Rows from block 5 of a small audio embedding model, named by matrix and row number. Rows with one number belong to one neuron. Each number is 500 + 40 x the weight over its row's rms, rounded and kept within 0 to 999. All counts start at 0. Numbers have three digits each.
Before each neuron's rows are labels from the 100 clips, of 14848, where the neuron reaches its largest size: "responds to" is what is common among them. Only what is clearly more common there than usual is listed. The data: read English sentences (LibriTTS-R). In brackets: how many of the 100, against the usual share in percent.
# u: gMLP up (value half) (model.blocks.5.mixer.u.weight, 640x320), inputs 162-188
# v: gMLP up (gate half) (model.blocks.5.mixer.v.weight, 640x320), inputs 162-188
# out: gMLP down (model.blocks.5.mixer.out.weight, 320x640, transposed), outputs 162-188

responds to: voice: male (80 vs 47.5)
u.167:455478476537507495501518425535497427468483504498461555535396555498485479471498451
v.167:433379396545508520504461490510481538458525482608483477504600474503505480500503479
out.167:545504479465518548594582529459489477449530481526455513532539488510496494488421484

responds to: voice: male (93 vs 47.5)
u.197:500466464476489529480584453537441458487517601633470531516465583447498533501490519
v.197:450517568488533456544466497506527578532507560549431514500504448530499492532452552
out.197:447497516497530480596490532430503494534430506483505493479528472474486504530460507

responds to: voice: male (95 vs 47.5)
u.117:494474530477538548526468525485497563529478370491488528588534552518495460508494492
v.117:486520498439473507541471493512483478463481547471473459495531471444602491533441549
out.117:489485506444514476485424468479556458505589496508472436538511507520510497542492516

responds to: voice: male (92 vs 47.5)
u.278:522513454518521486577528525430484547480511560504475486474469482455521470467495522
v.278:485439440442543493473458553475481496486496473485495585556539470496473570539488472
out.278:545445507470485438477490500562527461468475577499517476556518560442503515490467585

responds to: voice: male (73 vs 47.5)
u.371:459497453525442513466469569395537516396462540474457500497509449469547524471521522
v.371:553493473498484520488460525567476501441661499526483475584470469520515558540511431
out.371:570480524494499504488459457525537448475540521487517465548502488528525489415445508

responds to: voice: male (86 vs 47.5)
u.186:513545462562516527484504493484425426566535449498479490507465499451416480464562476
v.186:539483468504518523497480469481471506499572533548545449479552485529454440553469476
out.186:488486543504512461522435506505492438451450490508486444463489470520492497535501561

responds to: voice: male (99 vs 47.5)
u.572:461514540445520524503492465532514493494433474567528515591446497554539428426435555
v.572:478440489578524603528463541502475472568470528570556594539570488469459521445512456
out.572:499425409523475495542429582426478527544469504488470543526446522510558569493460458

responds to: voice: female (96 vs 52.5)
u.216:463474516508482440537501492513529479491483515518437478464520461508493508514520488
v.216:573588455504505482481509530531551524488493539576436551481544554472541452480503526
out.216:470532502446526465529590496503578519536449511448533469532530453481437493562506461

responds to: voice: male (92 vs 47.5)
u.175:496481475520430456516436499472537440462448509583495491458492543473518474449493518
v.175:527562483466576541482499506560547497489540446501519514484492442515483492508481522
out.175:537494508571504512504484582534407505527496490549504488441491474548499484488448472

responds to: voice: male (89 vs 47.5)
u.282:426570522503507494481506510568467477446557518432472455417426484569512503511477486
v.282:530528531469545506464490459501453533541544504485466501524514503438547433487492531
out.282:534465523515462498508436528546533492510566507475545574560490584536514490471523503

responds to: voice: female (95 vs 52.5)
u.633:541556490523524569425439502506438481562514495455452498541534465522459501516513468
v.633:546548474484480484500492468513511628545487474529558534500454509512472438501523497
out.633:575516456553494550586501545541584471624502480563493588488534472504464551526481489

responds to: voice: male (86 vs 47.5)
u.450:495486502485531461534439465563459473515535470490463452518531396476538570514550480
v.450:459461490507529579458560482489539467527531464473496463538455517595477500553508511
out.450:493520486459428496582511504510565514430471533538492534470492436512533479515486496

responds to: voice: male (99 vs 47.5)
u.112:472536532514499543537511499471510469577477370517557588457515481461492525566494462
v.112:560522573512485492434494485468574529505484504523492553481500521529582455461498514
out.112:521503488477496480492436436584506482481449438465488486555506553492399450517482485

responds to: voice: male (97 vs 47.5)
u.127:496512498496482497666553424551481546499488414490525478453507500515465472483517497
v.127:483558440479556468429538466508511506480500451472574503483468445479487511517528531
out.127:455507455522462516522507505488543622577513475465440448512493534463509484531554498

responds to: voice: male (83 vs 47.5)
u.469:505501466457497534413515512472477491446572471502520476465484502473540506461486465
v.469:514537498470542425477535529447531492524487434452520471451492498495440453508532524
out.469:481543517463509550521481524428489450570458531539515515550449477585480476493497537

responds to: voice: male (93 vs 47.5)
u.477:498519526466431459532499506506486460531414494486447514556470467543481447471549506
v.477:508511543439460496473501485493471503456581561452500464427508522507527492518448487
out.477:496477522511469523457447528519432527578520548564527520463460507485501536444527540

responds to: voice: male (79 vs 47.5)
u.366:446484501511455464556448606482458507446551482432491467565494484476467512466510567
v.366:495533483542452494461479485481529542497481541494495519562462488443452482479457440
out.366:504551504463482523581490504561431557475485516506518576542493486539576527508470490

responds to: voice: female (83 vs 52.5)
u.2:504462568483520407523479509514447614480563487517519446474433473469465456450502415
v.2:504530488508539491470515484530483490522516495545484466472481500543503465500560530
out.2:540537479525524487534558437503468469554486505478530595544546517517495539464522493

responds to: voice: female (92 vs 52.5)
u.260:512468521519516458524483520493505447479520500452497471484468458510517452484483493
v.260:453579508564564470495586530483501481486515514551493542450427468551542495494529620
out.260:500478555542427508500486490512482455429548529472516442507538516461546521568520411

responds to: voice: male (81 vs 47.5)
u.559:456526478473433463502503501501513529516488473428513431461510419542526483576413483
v.559:488470472456488570445487499517552501506493462485488498563487458505491442537463524
out.559:527472393541466479550503444489451440456496487427474543493487495535549470539486514

responds to: voice: male (88 vs 47.5)
u.119:519444440541457492588499444461520511518487516489493493495543472464508510547468565
v.119:504509482593500508533527457497468527484560511519504480472382518473551472410521532
out.119:596474482454461450410533514478509510537559524514437525507540487405542496495495505

responds to: voice: male (81 vs 47.5)
u.330:485553438569471541489443451412444526548516520474424510411463508569467528528497463
v.330:529486532530477560541500427526523447486470523551490476495488524534504439518460461
out.330:543498520475518480540544526501500455470464522559467514559457455549506505555471492

responds to: voice: female (94 vs 52.5)
u.373:496504459514481483481403485484563500536547430538457411495445470486502521526558486
v.373:449532500533461503500513470435551479495502451474474529449498482492486535483453426
out.373:524505405479490562511527507487516551557524423429537575571508522515490537499554547

responds to: voice: male (76 vs 47.5)
u.95:546476517454520503459427437484462481460536520484492504470498511462470540440481462
v.95:482444445430615508515506530530567498502490540487523474436488531509485532529499536
out.95:504454512576522563528542596511518577565540453521456497543444520523486546537516451

responds to: voice: female (92 vs 52.5)
u.540:481518520581472498473497495481474472466538515531483512506521480470477469552486488
v.540:498478550471488503592489489520449573520582456473486530510501557464485511552511433
out.540:478459565333521494435458526512498526503510505510402463449508522518477558522479484

responds to: voice: male (99 vs 47.5)
u.29:456568522403469486551475514538482491523443491537493522466481438521495445491571438
v.29:538466504466537493497456532543493541389500514475482495531470470489412500477447522
out.29:557445525510464471510484547555486453470440432470529602518541482432528474508502475

responds to: voice: male (74 vs 47.5)
u.628:442469508449411568480530507432517530445537470474507470480445496497453508534514506
v.628:505517564532543483556509475516552467446482499524384537442502466387467465497436469
out.628:503542509436548485519561504515527456529481526499529451457501501467474553476488469

responds to: voice: male (97 vs 47.5)
u.378:439426544507484538602497486474547530543531504523526513468400500516488521531524582
v.378:523467550482478502431484501591529511450577530532484448489485469486527509509456495
out.378:446454509442503499393483466453453469491448564486478440545524473449531481508489438

responds to: voice: male (91 vs 47.5)
u.562:483505526510496477540504530531528505516567429483491493546490508477530528514447462
v.562:523499517497381541552452491547509470554499600541477477508490430483488451490438494
out.562:501470510515474467429496455544543484432564434484579501494509494477467486528546454

responds to: voice: male (75 vs 47.5)
u.528:502507450507433524600517546565526498576508587508491521498412505460543543481559488
v.528:503506463560490478474528432454550488570474528446456564492481563457570552452485488
out.528:566505532485473586444486465477459440572490458486482605472480448489471478522499483

responds to: voice: female (83 vs 52.5)
u.24:517494540540482555472473461473420488516527531518531443423489532483525465521476548
v.24:500482385470473486392549514473511467545539515520483511451421553508517484493518434
out.24:532536392433530507532523462539514497591463495468491521496536515487491529482520504

responds to: voice: male (74 vs 47.5)
u.405:519489490516488548544448439467488437498471480503489499513479500471481531514522570
v.405:478446531564524571490499524519516512520587490568487539557413469509479428465475498
out.405:569457543496431508439485567448561480492514466471511513517503536515494450538505509

responds to: voice: female (93 vs 52.5)
u.573:524499482494510436468531445491476546447459469515454475514548546441582533506460517
v.573:448546458511528521467489475496473461531505579549478487528464457546461609494476460
out.573:435565464427458482530504537487487416506501457484557498554494556501504504538539499

responds to: voice: female (94 vs 52.5)
u.621:567532532490572523572491594440535471422452527495538521554491547489495517459495523
v.621:477521464505500447484505533519494500461597533487484504524514527550480548490513539
out.621:424448485543449456468471521520486525556499479440539564475494481539542420495493511

responds to: voice: male (77 vs 47.5)
u.534:557561477519484461519496502537530498482565489476499462517445479510512473537482484
v.534:520461491458504535457508518487466493429514496506482510450498529525449504457513523
out.534:459493498586489421540485468426465543513456453553436547487507491479538484499549410

responds to: voice: male (78 vs 47.5)
u.346:578508551481519516462467562457488441476438556509528424505435553522473482552491532
v.346:408513519541484509508488506477514521558482502538432495505536497525422491471524515
out.346:481487527519513493503523446513504539539542473522503482507490489509567477573540452

responds to: voice: female (85 vs 52.5)
u.146:518455556537522455490477477436576543492519533461475474584527455539509518481423496
v.146:497516452425536479537506498516477513556576582452463509531465431476499512450517482
out.146:481500464472498491433518558575525427500499448517507493486494480487452469571469483

responds to: voice: male (79 vs 47.5)
u.617:490484423494546518540570521413517528478569429507480495532472395526512578516479532
v.617:474539470466418457554496487516550531476523544524562557479459467498488490537501440
out.617:550519498498497522435480522468496549545420538473474520567477493507484486415530534