python train.py --targets=["voice"] --am_softmax_scale=16 --beta1=0.95 --max_precond_dim=1536 --batch_size=256 --decay_fraction=0.3
Rows from block 3 of a small audio embedding model, named by matrix and row number. Rows with one number belong to one neuron. Each number is 128 + 24 x the weight over its row's rms, rounded and kept within 0 to 255. All counts start at 0. Numbers have three digits each. After the name is the row's rms in percent of the matrix's.
Before each neuron's rows are labels from the 100 clips, of 14848, where the neuron reaches its largest size: "loudest" is the band of the loudest frequency at the time of the peak. Only what is clearly more common there than usual is listed. The data: read English sentences (LibriTTS-R).
# u: gMLP up (value half) (model.blocks.3.mixer.u.weight, 640x320), inputs 0-159
# v: gMLP up (gate half) (model.blocks.3.mixer.v.weight, 640x320), inputs 0-159
# out: gMLP down (model.blocks.3.mixer.out.weight, 320x640, transposed), outputs 0-159

loudest: 500 to 1000 Hz
u.373 092:075134164170132151134120105129111142091151107110151119155198117132122126132123147120111138151100130150158151150128078174106097123147102160130101116111161152125149141137070141114153109141120121093133102149126162160128134114136138139112138142122114141109118104145146181119149132159160146109129146106078142153117120145127139101120113111139117156182135142122105139125131135109112123134103133069160131157133107166139139140181127134155105104107099122155103107153116160140074082071158163
v.373 085:107112157115111146104108113114123148058177084123130103162104136139148180131113099145159123161094101156108140136122120131109136146123120159138127105094080103110149132096107163124169154129136116130115156166099126143109124120127116122161103136160178154141100142120140133094127124119102091111150116131137136179135124106126128127167164138094128122148148092098106126123162151135132139109107118114106119171120125105142142109130099130142140144072129150165092148149128099106130170125137135
out.373 083:147149104124112100128136106128105120102161140148084138126139111150145148147101114103091116109110098114124144139098126130121162110202130141119123130123111135150147109136143165122092114097117137118134114138157117114123113144137140121126130178127087132118120120126123141139148097130086130158118105103152119092094113130133117089113128143124143142143111150106127144126105116112113094110130101138117170107147096102100093122133180127130150143147172168110128114142142082113177109154143129

loudest: 1000 to 2000 Hz
u.423 090:111154133134124124154149146097122125082143086074082119124132130143085107147119127113098124136105129123098162139109100137143127145121130140132094146144123136091118114153135155092153145148134086118114182143133144162129125122144129115107160140155097074130119152106125125105115133102114123120132102104117163137100160102122161147136110125096116131117116150141102130119112112165121130150132156113115148101140154160119141164138141157154121128107120146121125143144137160114128130109098110
v.423 096:100153124157125104141097142116123119179129097092128129102130142127138095091118163087126084162104129111146149142139152123151119148136082104138129141101134163095146122105109155143129137144127131106104132136176126138107161122131119106134152140154131119136120142097151126122147119160116099134116157166136137108129138128165166124106142176119151152133132133137141084126116129138105115100070120115145120147121140132138137108134126119151132129096163124174111112110105087130124160106118153
out.423 089:094123090141112118115131129146125150123122129143129101126164101112183107150148148106125134112113091101113111136112095149078165125095097115177125131140153113109095135171138125087105161117103153132149071103156135150125098140109106094142099069146143108103165138130142143127117157125151120149138166143129133121120086160153134143115104142156109145118107125134107106093086160099120114175112105125116147140108148124123132183163117126135178112168128096106096134116111155132119114137137066

loudest: 2000 to 4000 Hz
u.166 112:129148110132137104115141108148123133062130134107113122150106145095152091125164139118102150133102172129200182103129099169097129129116101131168144160132132147163141100102136123123101109105126116114068156110173139114130147117146174146114178152094132160118112141142106130111126059141105121154110130122149135133111114156095114119140147126165126088119095123092104109106137103151138099125127128139151094114141144139147110126185078172189145113102104158121130139121108110134149155117120110
v.166 116:121134132130120145114171096158134105142138120097128120103105142121157106148130097092089119094134165145175151132119126122094111145125128121165157137119121165147127136150128102142121140132125155141085112132131138132143141162142147139089156090065163137150145111139072146100174089119102137157133103118139129130106120136080110144145088094142095124104140102111114151143097098147089121118111088126108113136203133171122141121138127123171126112112151187122087149138116083114120171116121115
out.166 112:140140111155098142142133115153080119158103110115111094129118122110089112096113153168156159065141105168121129177124109144096109096123121120124168104151121121085167150147104159155131124098124179141118121123121090117170127128121161108144127123146152131137142167146109117146141125104163097115103127093180151143094139127131172122118138107100112130141111075129141166092146087129123155088096143120153118117123114150074166113139135126131148156190132136125126142137113096130159091156159120

loudest: 1000 to 2000 Hz
u.148 110:142163113125125122140101113145148166165177135143148115135113146165115135108099157098117163111131114124122152156101130118107101094088103118099154145150111144100120157102153122112142093120137149137137112118113174141103125155115101125121164088138120138106142095135149134135117098127118103121106171147174155114167177124116121096137164122122150123116163162127115104100136136120155120134121144111084080159142145084143169163143095119140117104167156112130147140109127131095110125090108169
v.148 116:098146086148125150128115080115146154096123095087152131143151125152140131151066126106146118108127137189122145128102141109095138126123141115159079186141135129146121143107154131174151091141117168104196144154094162107124113123124147136095106101175114126108138103136063135128139145131137116130155141142125098100136148080101127121157126171108164095099163129151126138155158135119158137092146135168094145202133133155149164161148080130159075132160103111129107118136124111127095107123111140
out.148 126:124137150140137110090107124116158124145109116100143127100115106129155124156138176146147156123113079159145119123142145078124136129123119101136074141114102112101169066150129101110117110152131127129142166041129142127080142093148112150118139143142093145119114090128136129142131177116094122123119062134091104150124125129139173156151156127114099084128136106143131117147099166048137162149126115103099125166141175106084146160123142167124193126133106106163143104110072118135108135083092069

loudest: 4000 to 8000 Hz
u.481 106:104117145127160119153120105124115118133172144103170096143146147123130115101118137131148141150111063138138182139150125124103140130102115091091141104106110160113137118131130106140171114087069100126104162116149103117115131111123160124084142128099153109147115139109151122167092132185116170109136109084179146141118112126117104088118100110115115127126140164105113108137093122105165152106171092130141155097157125117119111139136111176118088149108105115172166170108144117090111147140185092
v.481 106:144120138107161081125111163097146103123115091157095116124084161123112113131169076117152102110104141129147095135139108095133118163127101137090113175146179161131140120124102119123157124113112104159113164118128154093172141114139111156117147129113139119144113110096105143127135150130124125126143134116122115098100136109122163105171095141106139119149131141111112111156120113139121167129091107118178164094097124099134140120111104130134142143108141097126147121137131132094101179095145119
out.481 113:131118147077136128115124169137096135116107151097172124130161123128146143130129136131150153133135150086133122136153127147132106086138115135128116102101087114119160133177162154134105155121149113158069146115147165128135129172107074160145121057112126099090164120119110094174163076096143122144110097123156139135120157081125105115169126113133134147141115146038116142092135133114085134107114124116134158132141117104172119096128089091096128099136101114138120125169097108117110161170129125

loudest: 2000 to 4000 Hz
u.291 097:099127146146111106130114180146094094114155127143094106161147165142135133097142129125123112119111111137132117156136129143126136165126115133120116110173098098119082116128128124122139191107110123120109128155095108151119111139148167216140173077104093128116119123170146123147126139116080116141100141111076146108127142194135150172159139066106141126174090109144079118095140156168134138120090151146152153115218099105142117119149161085123097126165112129148153114128115123135149141188156109
v.291 092:138157115128138147121147114120127083166182132136138139143143179138093131128119097135090120118158138152116140147131146165138118085145167154136133150187157133111118093114152137092101145147122164120102128154096126122122070216136155169144212117130088144135160123129128177137138127130067179120148114175131123144123087153166111136153113101144123166128137111095111161166097175106113121071125110131124128121169132121110098138134140105162124123119141141142131124117153140141132158110124130
out.291 102:153135155118129121145067077142092123138106141163142172102119133096151084112116139128081122117099115074164107121181090140141147126106154111099142111161175099136150103125095192135170118132090135117105148093159107116131122090140120126149140121136152133145174098101139156169120158167157156106132093142102128128126146076139102124155123115154088134141157125212099164151166154128104126112163134134114123171099173133119160149090135133138110119134172124132129124109102122141154114106153146

loudest: 500 to 1000 Hz
u.224 082:080140145134113125144130114100104129127099116105164141140125102145102131125183132141136145146136149117129128151129113111078140174103123153116127152089132121130121123153087173168139138156165124139140146120100160117108185130107140137119135116133127120152114150153120142099168127088171140150105114150120138133162080141181144145090156104118111114160118096096103152092160105181102127079081108111161139116127153128089106099127122148109167141099135081121135126122139125126142168129125098
v.224 072:102091118120140106131122154122082134147127103148136136122134144157101104117119120127130140094140129146098134125183100110122121191165204120078151113136120120164131099131092121194107165133122122160145116115100107157105123143116137145125129112124158127128155111185196147110153136113136158086162150146126129118091150133129169160133103160144130133130117113114099180085118137145114145106115084113160123163100148098121104154127118127142119132103100118123151122099125125153144116092105115
out.224 075:129125116136119111169127164121151118161151122113155113166139125144094136126167143131104117147162102147151103155110147130124073141106141100152071092140117132123139143086112151150127142181095162140125130094141171139152131142136130152111128099128118092074101142089084205150066138153110109133107128096151146098153145111130097081186120126092136140122116143097170104171112125102160115114154150118135136146125131110143169103124102105129128141108125124117120151105156141131104144103155109

loudest: 4000 to 8000 Hz
u.617 109:168128118088163139079092120114113097131081142096104150132113141148128087125139102131172112134110186194195127121120120167102139108136111121140134138107136143117123138118131158134099171114168114175122101155155135115200109131096161110155112139150132094166112116117093104084132123105153103155117149154160130141116125156164126161150134131108119153171134126125114105096156131108154073113143127109137136113150178125107126155118157124144123133151126141076167117124169139116161116126154127
v.617 113:142109114141165142137135152121114134166109132131099129129117134082119103139117092115149127091112163141153162124157133146109144119149088120097138144145093122186113124103090153122128078154103133121154154167103100143151104137150104142153073138139126128166110119094142113092150150132105089104157109116163159107126145086114125135101116146116119120155086115102126150155105110115152115112117058112128112125146125135089154114138140135161088114110150136136148137164192145104084134152112151
out.617 107:143143139131124127145125108128106128164152126142166138099135114156108129144133094125099129119096173107134118124126149128100166120163112150164161163116144112127108149160154105120128084120172130148137070123158093150126134119154145156124143141157168107126110123139191121146176120158158158121162127129107128122121140088147138133160082111159169142148164098152109150137065144163090132100142134112134171135075135128106112122145140142112105126122163133123138102121144144122074160064100133

loudest: 4000 to 8000 Hz
u.59 125:132090126138140133097104144118123106129174166090123131138125120077117140154127085138101146104148155125120131167124119119154152124131168147119119159122132129142137122105176124103188134139112149153085093142130151143148081144140147089115155113119113108139127107122161083142080200128106102119100094118108166119124130117130173095122132131075141136110081130137147124118129118137155165146149125164131117112130128155127122127159165153142091120157157114157120135134153120134164166118167149
v.59 126:106087144103135129170128119144127129114137140148111113095093144129124150125108118128111152138089153110112140150112130141164145133130097093141132132118200135112149162134153095121154110136165126105152138122120148111108112103108191122144141125109168122161133115110113097182111163142136107141104130122175103119087164140115171112069111122153110150139098087145149100121119119107128126144161140135140126115130111158127129137114130157125137162147134095102075138138083119090089108097146146
out.59 123:120129146126136154127134176127157097119093126148129121121169148164115155136133122130167151140124123112127091141106111158088097152148101105071116123112156137105151114120155116143150148145155101152145150161120157121148157142123143119164110138143193120145111145154147150152158096120140143111135121127135130154129104104143118102104116119095143105128123161140148135181130132096138130153124135110100105181192142135152157075147112096098101127071088119063114110109077116123136155123141130

loudest: 4000 to 8000 Hz; 2000 to 4000 Hz
u.285 083:132160128144116116105119130085152134154132135147154127110168135118100120090090169139122102146161095113104162128135153124166108112129173080139066143125137125134157115154133126111159157124128164145129133172090141123146137118139128102183124136146132133122135133126113137110133124124103129141099124139135158169114142140082143081111145087167134135145140106153091137114127137102127173121132141146168108123154080152132118102133150143119143120091061104137125135109106145114116155133119148
v.285 077:125184144171176123104191143085121112132110118131158129120113137113115151128131130126128121174152090096134129096095130093123156094134149132108144131084090099100110129139140123136129125095107152136169170106134151149134119135121133089114097141146137145117121159122058115094107131172119121177089115146134161179119162153127119123134110116124137124135072134113107135136134131174112115131163104151174113149150133128106126099121084072178135142149129161129121144077153134109178135126129143
out.285 078:146140160139162115133109150132114146184123100100133174099099133111156143180145118066121131101152146092123116125154119116125054110136090113112141128153180164165132147136144093147124107122089122159138168094110136124135133086164177116118096159125124129127142147133127097124105142124109138117138125094095118110133121133128160105126119124099113135135100107147104078127135121114121139122094144111084154100117135126127159142161146066165133129132165088128114111133142132155117148152114114

loudest: 4000 to 8000 Hz
u.360 096:133110134130138120161140126165123108129159112129108164156156073126146183176164103130102139110122125139169141100112110129113146150132122159101132069106181150136170139113131119145099104160145129123106143136151108155132136102149122108151139118128097157123120152118127128117130124129102073097111111167169136085084138175090158140123175125098156123108086145134158137168112116102125167136120126153093110112129099144103127125192077134116132139107167133153184104128162155128147138134143154
v.360 098:148116113101143121149130118139174161092131065117082162169124105091137162140174090138166122105150116166135121123133124154157153100168144144106113084139112129108109121151114108096141141090149157182126181139145118121096124146142143151115169147128111123132102141132134073128117160161110167124120096121095120183087132115120155131177143137089123107158109106078120143083071133149089137072150131082152153116158110107147118116125128167127161128108157146175125114100131121126108132136107104
out.360 100:105147141122084118145113057144142120136115138142134146128123086127112119133132126068157119122146106158152094134115129136127113126118145102131141104069097156123119161103101104124144151094167120131108101164083105110110161133105144117120140166115137162098189098157094111137168100140132116170142089169161137127145131118124093117135138110125104121098123105123123128151155129094134097106103155139081089093125145145119087105102087141154141126111103106125119165128105146126140162115176100

loudest: 500 to 1000 Hz
u.341 112:112119162136123114133170090093100133117114159131161154091159106137125127135101113104092125122111120161129099105093141117150093115142107133149109125090131180135125118120159126126094109100131159130109139128147121124106164132087103124108148161131102156152146112126125147109102101153141157168145145123154141122152120172159105149138092135151112106115142134118133173137106119144134114141098146115090128121106083109113138133152110142116103140140139112099119133153131094112131130122131132
v.341 124:112143111146129131145170115125105118159102199080183103096181135132102110092100116109117139158129137174102162139097131125152102136162111154113161096089105100132150137136114135139178137101138162112124092176143140150130099150087160098121136117135123086125124152128131136133110133108108135168118113103154174106125107158127117115110115133093142103096122151152119149130098137114132142152197146102112131129153094097107115096124124155123126126149130137120120132114127127129138108149127097
out.341 123:132105141134165126111122120137144116139111112102150142109115151115121124078154137106154139132148136114152150122104104131138143127117150142155080130139123086141173182179134085116145171125141119141139141048097130122133130169163154098161135107119130131138139129117113101121111134139114057139134083131092149128108140121137149121136149112174110132115110094127152156084116143160181155084136134102138123146139139130073104128120146135097117133125124103111145113129100191133114132095149123

loudest: 2000 to 4000 Hz
u.199 091:112133116141168106144162113124119142162105144179136101110165137146134106133091104124146159109113158108182152117144095145151084122111115127136140083161109123163123114130161135097158137109089185136123184142099068135113131113149111185100150119112140112120138137139126109136101116128128170148123125109099070130109104114131121143113158132100149117123118066146177106088099156134095124123112093134152125163125103126137120143129136109176097150122111132133161135147113164125102076120134153
v.199 073:181136148167136127094161105133125170159104170141117159142095148145126091115126135147095122125128153116160135172123122118124099118117143142118096113139092116115121123121115099099117130147107109149112161149136090111119111138157140143135157139116182106139139112144144139171105166159149126105136119113127135163087119105141145145139162099073147151086139108088115101131113139118073080146132139102094176158173131124143119152133157089169141170167156133111161125117134167160134117112091134
out.199 084:129144120118181129133125126121120155091088081129150118095115113085138120140146176104094113148103081149131109113159132154137116132106137126092080128124136127142155101139087156109149099120163135179114122135111111126120118104188180113117161089123133102154151085112106099120150096138139123108116162150120145120171128094128136123149132161109101153119124134148105131100133081121142148138172116140106155155165172117131110133125087150113084103099106141123159144133105104115174127126132127

loudest: 4000 to 8000 Hz
u.451 097:122121097139117148151158150124103138122136182112098167109142121115165129137098149099098089108092118122158123102171100119139142103106143099125162123113118109171119087101118140086129118118087125139128133166124103130131103088111085134145132107181145086144137103119100152073165119135138095067127115142169152149083123133119155161153100126103141155154085138184129113127115121172184148148117119106115130109113102168182193125100091070123144144126114099130172091174140115108133107118148120
v.451 090:175151101182121137158142105167112157102114166117135118106136117144114132110120138164115122137141106126139119119157109132087142100142149106168150099093132119119119115114154097124156160149080107110131110158145090112141104119132137136092165109080128118138146158105081144113115119163110110163182142103124156172125123116161148097100074094132113124114115109116085153146163112144144111166131099148167112096196116147139114152106102146136127134149105160148132136140109091098124126117131112
out.451 095:134153116164114092131101107149086148159170117136108124145130121116165130166106126162128129131124162133175147114135097099126159124122131090114126136121156162119166117100092133150071113098152122143103157161119132124136179116114144136139108173118105090152100148110143120125112152093088121178126145123103123103097119115128107110143120163139099116149127120131133133089133167071147136134132121114129105131111102145099099140121089165163108117083141173106129115109094151110147106087101132

loudest: 2000 to 4000 Hz; 4000 to 8000 Hz
u.248 107:136109127087144131129138162166088137101122123084132139083132134133165142151114136173135120117151103100128155162102136156117069123137141111132120142096118093133126105131116130123128082137127154145117132117128138095099126118187154128130132114092094116121133116156106106136124128147128078110114160097133145152120123158085162134144116102168118133101115122118143134107107119117149114157145148133159107141113142152105109147168153157139154135093131126154097163126176128155143145085151189
v.248 116:128125091153116143111133184130112107137122145101132133109170115123168118140133097159162103126101139140122087161144140129138097105112160120116136110089089087145093153129145126091104166146123136134111165106117097068153155142143154162123134128142152124160133091151156131133173142126162086129119131142132152090134123155113132132139151115123102134101141075130132121146119126094111083089146148146134124148113117160121099107098110107142138137111134102106128153124169113173176161087107126
out.248 107:147142117171153172158124106148180129083127142082133137114136158141124104168110112122091111130143125124092128129138152140146115085110137089116150136122132133127110106110121121148111108122130088128165104123127146094136133135167099137136130179132151138146118144153162171148124086145154129110110168171133152131133122110132076137117131130142093102093142120097129142113093134111123104165137141118139129105150126166134113127134153095153156108120123121119136134133075168108140132144124108

loudest: 250 to 500 Hz
u.280 077:105123111108089132120126128094128107152164160143177126163159115115121109118117125123134150144169122137103128114097142119105143131129131192144123151146121074169143098159123133113098081079133140095120140084097123103146136134098093160121156113099067139089132112126069122102141136142106146112120133139125130175144142138112126164153104143139073116104159121151120101098138146080119078155146113135139125106098145124133126105177119176110142107096096176125104121099138117161127130166124111
v.280 067:138103134130071151157132108157084131107156093140123113157163124140110152144161135110126151099175103186137150100155110151113109168140150140099105115104106094096149099137129125111099128094129169111140151136158153114118152159169142153131167146124132132088111115167108161127136109096104162113161163081130093105115127153133105145125150131155116101105079131141156143112050120126099137133098129102127125129104121127134141156136124145130115170117083113160113128091112130142148134133133129
out.280 068:136121096137095140066131205177107111115158145147145083110090150095110119157158115100138123064091154148134130121095079129112133109117119134116123115109147126158104112066104081104147103110126128118110120102121137131138114138129059135140162138130150149153103091190112139122132108121121124144125138119143125085121136120134111149106151155165158141108154161131083151135150099142131143067095127133172137130155092096143125102134143105118116141146119136095146126140135140110097125060114123

loudest: 500 to 1000 Hz
u.279 120:109112136124154089131154156132130125124130124125131142159096119097058096083150167135136150119148133105077117113115136107120111127138149098095124109121147149094153102149157104135138109122114135130139081111126131151098141163146128126088130100126104118161100128131150152116134111133125096139131088129131135107110115161132115172132113137154129164126112127142117158127132136167116101152116101128115119087148086162149117092144142138145111122128113124158176107121147079113184106118112123
v.279 115:127154167095173111133123147124134125147108152108130133151136176090143097184107120122182128131163176136126090110121148120089126117120124108132104100160119104125161102106165108144125127127131153160156125137134110098117149131136149125168153098125117127118118146147144123137150104176159132155143135155147128117131120130117107188155136156125098169104147131155126138132123116113088125163106130144109142133163134145173168112142159118148118095130117097117137140111135128116101156116124157
out.279 129:117133101143151161153122084143155116111128115129152124128106175130152123115136155148110115159133105204094115140118065145155121126105139129119149128154158098163117092107132133158130125145129132099141114107147100142059141134162127119163105105139091133136175100121117166127163144128146166118128085088134127155112077118133114157099125113143106131136143121163103122109163146141115105123117135122125109153113113116182118117160157108126137123132103134165133119127146121127143104151095153

loudest: 2000 to 4000 Hz
u.244 076:131111125122154159135133121163139113135147137142135170115141134080144161123107091152127156100142140121137143112181080137131098111067104174122132153116129128069090126109138102092142144111142156120151162168131137132143113153160132104119147124145119141140116172157201136118134074100120120121102134102115113119120165151120149107130147125129099128089154099092124143122122106078114112106171105159130138098151140148122154124100130085173089094133077120148157127139120116118155145110137182
v.244 062:158136097143123139142121123096123119189166158125127107171109099117130137164162120148124161096108097101132093108157135157172142086167124156118157126118151089123141171134108137127155099133121120144130154128107137131135126160123150207196142132143097135112114104158102176159114115123124133115119103113087149101125148102159128107170151125117163132142135147136122123126192117118144115135151105099120148122121129095162148121133146142122109099092128130159125135142130138139113135157116169
out.244 061:129107144128124112132102112142151103120071095129140159116136115148138149127167123123147139105133137159130109129096126125158146116132157107142160129143133121076187136124135154137111148154108138147157147154150077102155131145159154128127104164139137101165142143096098112167130128097139169177127145133118136092088132160131145120144116122145085159110141076134171149089119106141165136230129134099171087128159097135103165137144117132159109135131127115094130140131148120134108129160093129

loudest: 250 to 500 Hz
u.402 088:091148131143102124137114119129106153147122084122137139140113144086161126166149147118109129119146108159129136122107089135101135125085139121130150126089128134158150150141098136144126143131154098136108131139132156152080108129126127169147120126160129113097139134120164134141162134143152058170135112103107173191085187126104111078127122149105136093142122108114151177135200084167104130134160137113115137095105107115153145146148095125106111121116108108126128126188085150164121107111147086
v.402 086:124112133136106111138129193078108162106114116192115090106100123118180149104134155153141144116166115162116130103104122146119127136113103105090108118111118107145126117136123119152111140140096111148127134140116145121151094143146179146125086162125152142129119108138144148116106117135123100141144146095101149150145098157107137107113119123105111106135157164082119138132171139103095130171145169076140148135140113128128107114169119168120126123156123117141105130176098128129108081154194133
out.402 084:104147079137181103108123093123144123103142126135125118130133130159090110137118126114153123139132127107120133183101079106144126138139144109162108130125115116111120133099104136121061125104098123148122118115173169140134139132116117087126126139112124128125125143146110152169098119140107145108131126130103079103137122128124131119132122149115141142117110156113157112113084124118133095125142103124161147120174132170135110120126155162115168153169117095124110131149161096128157117125160152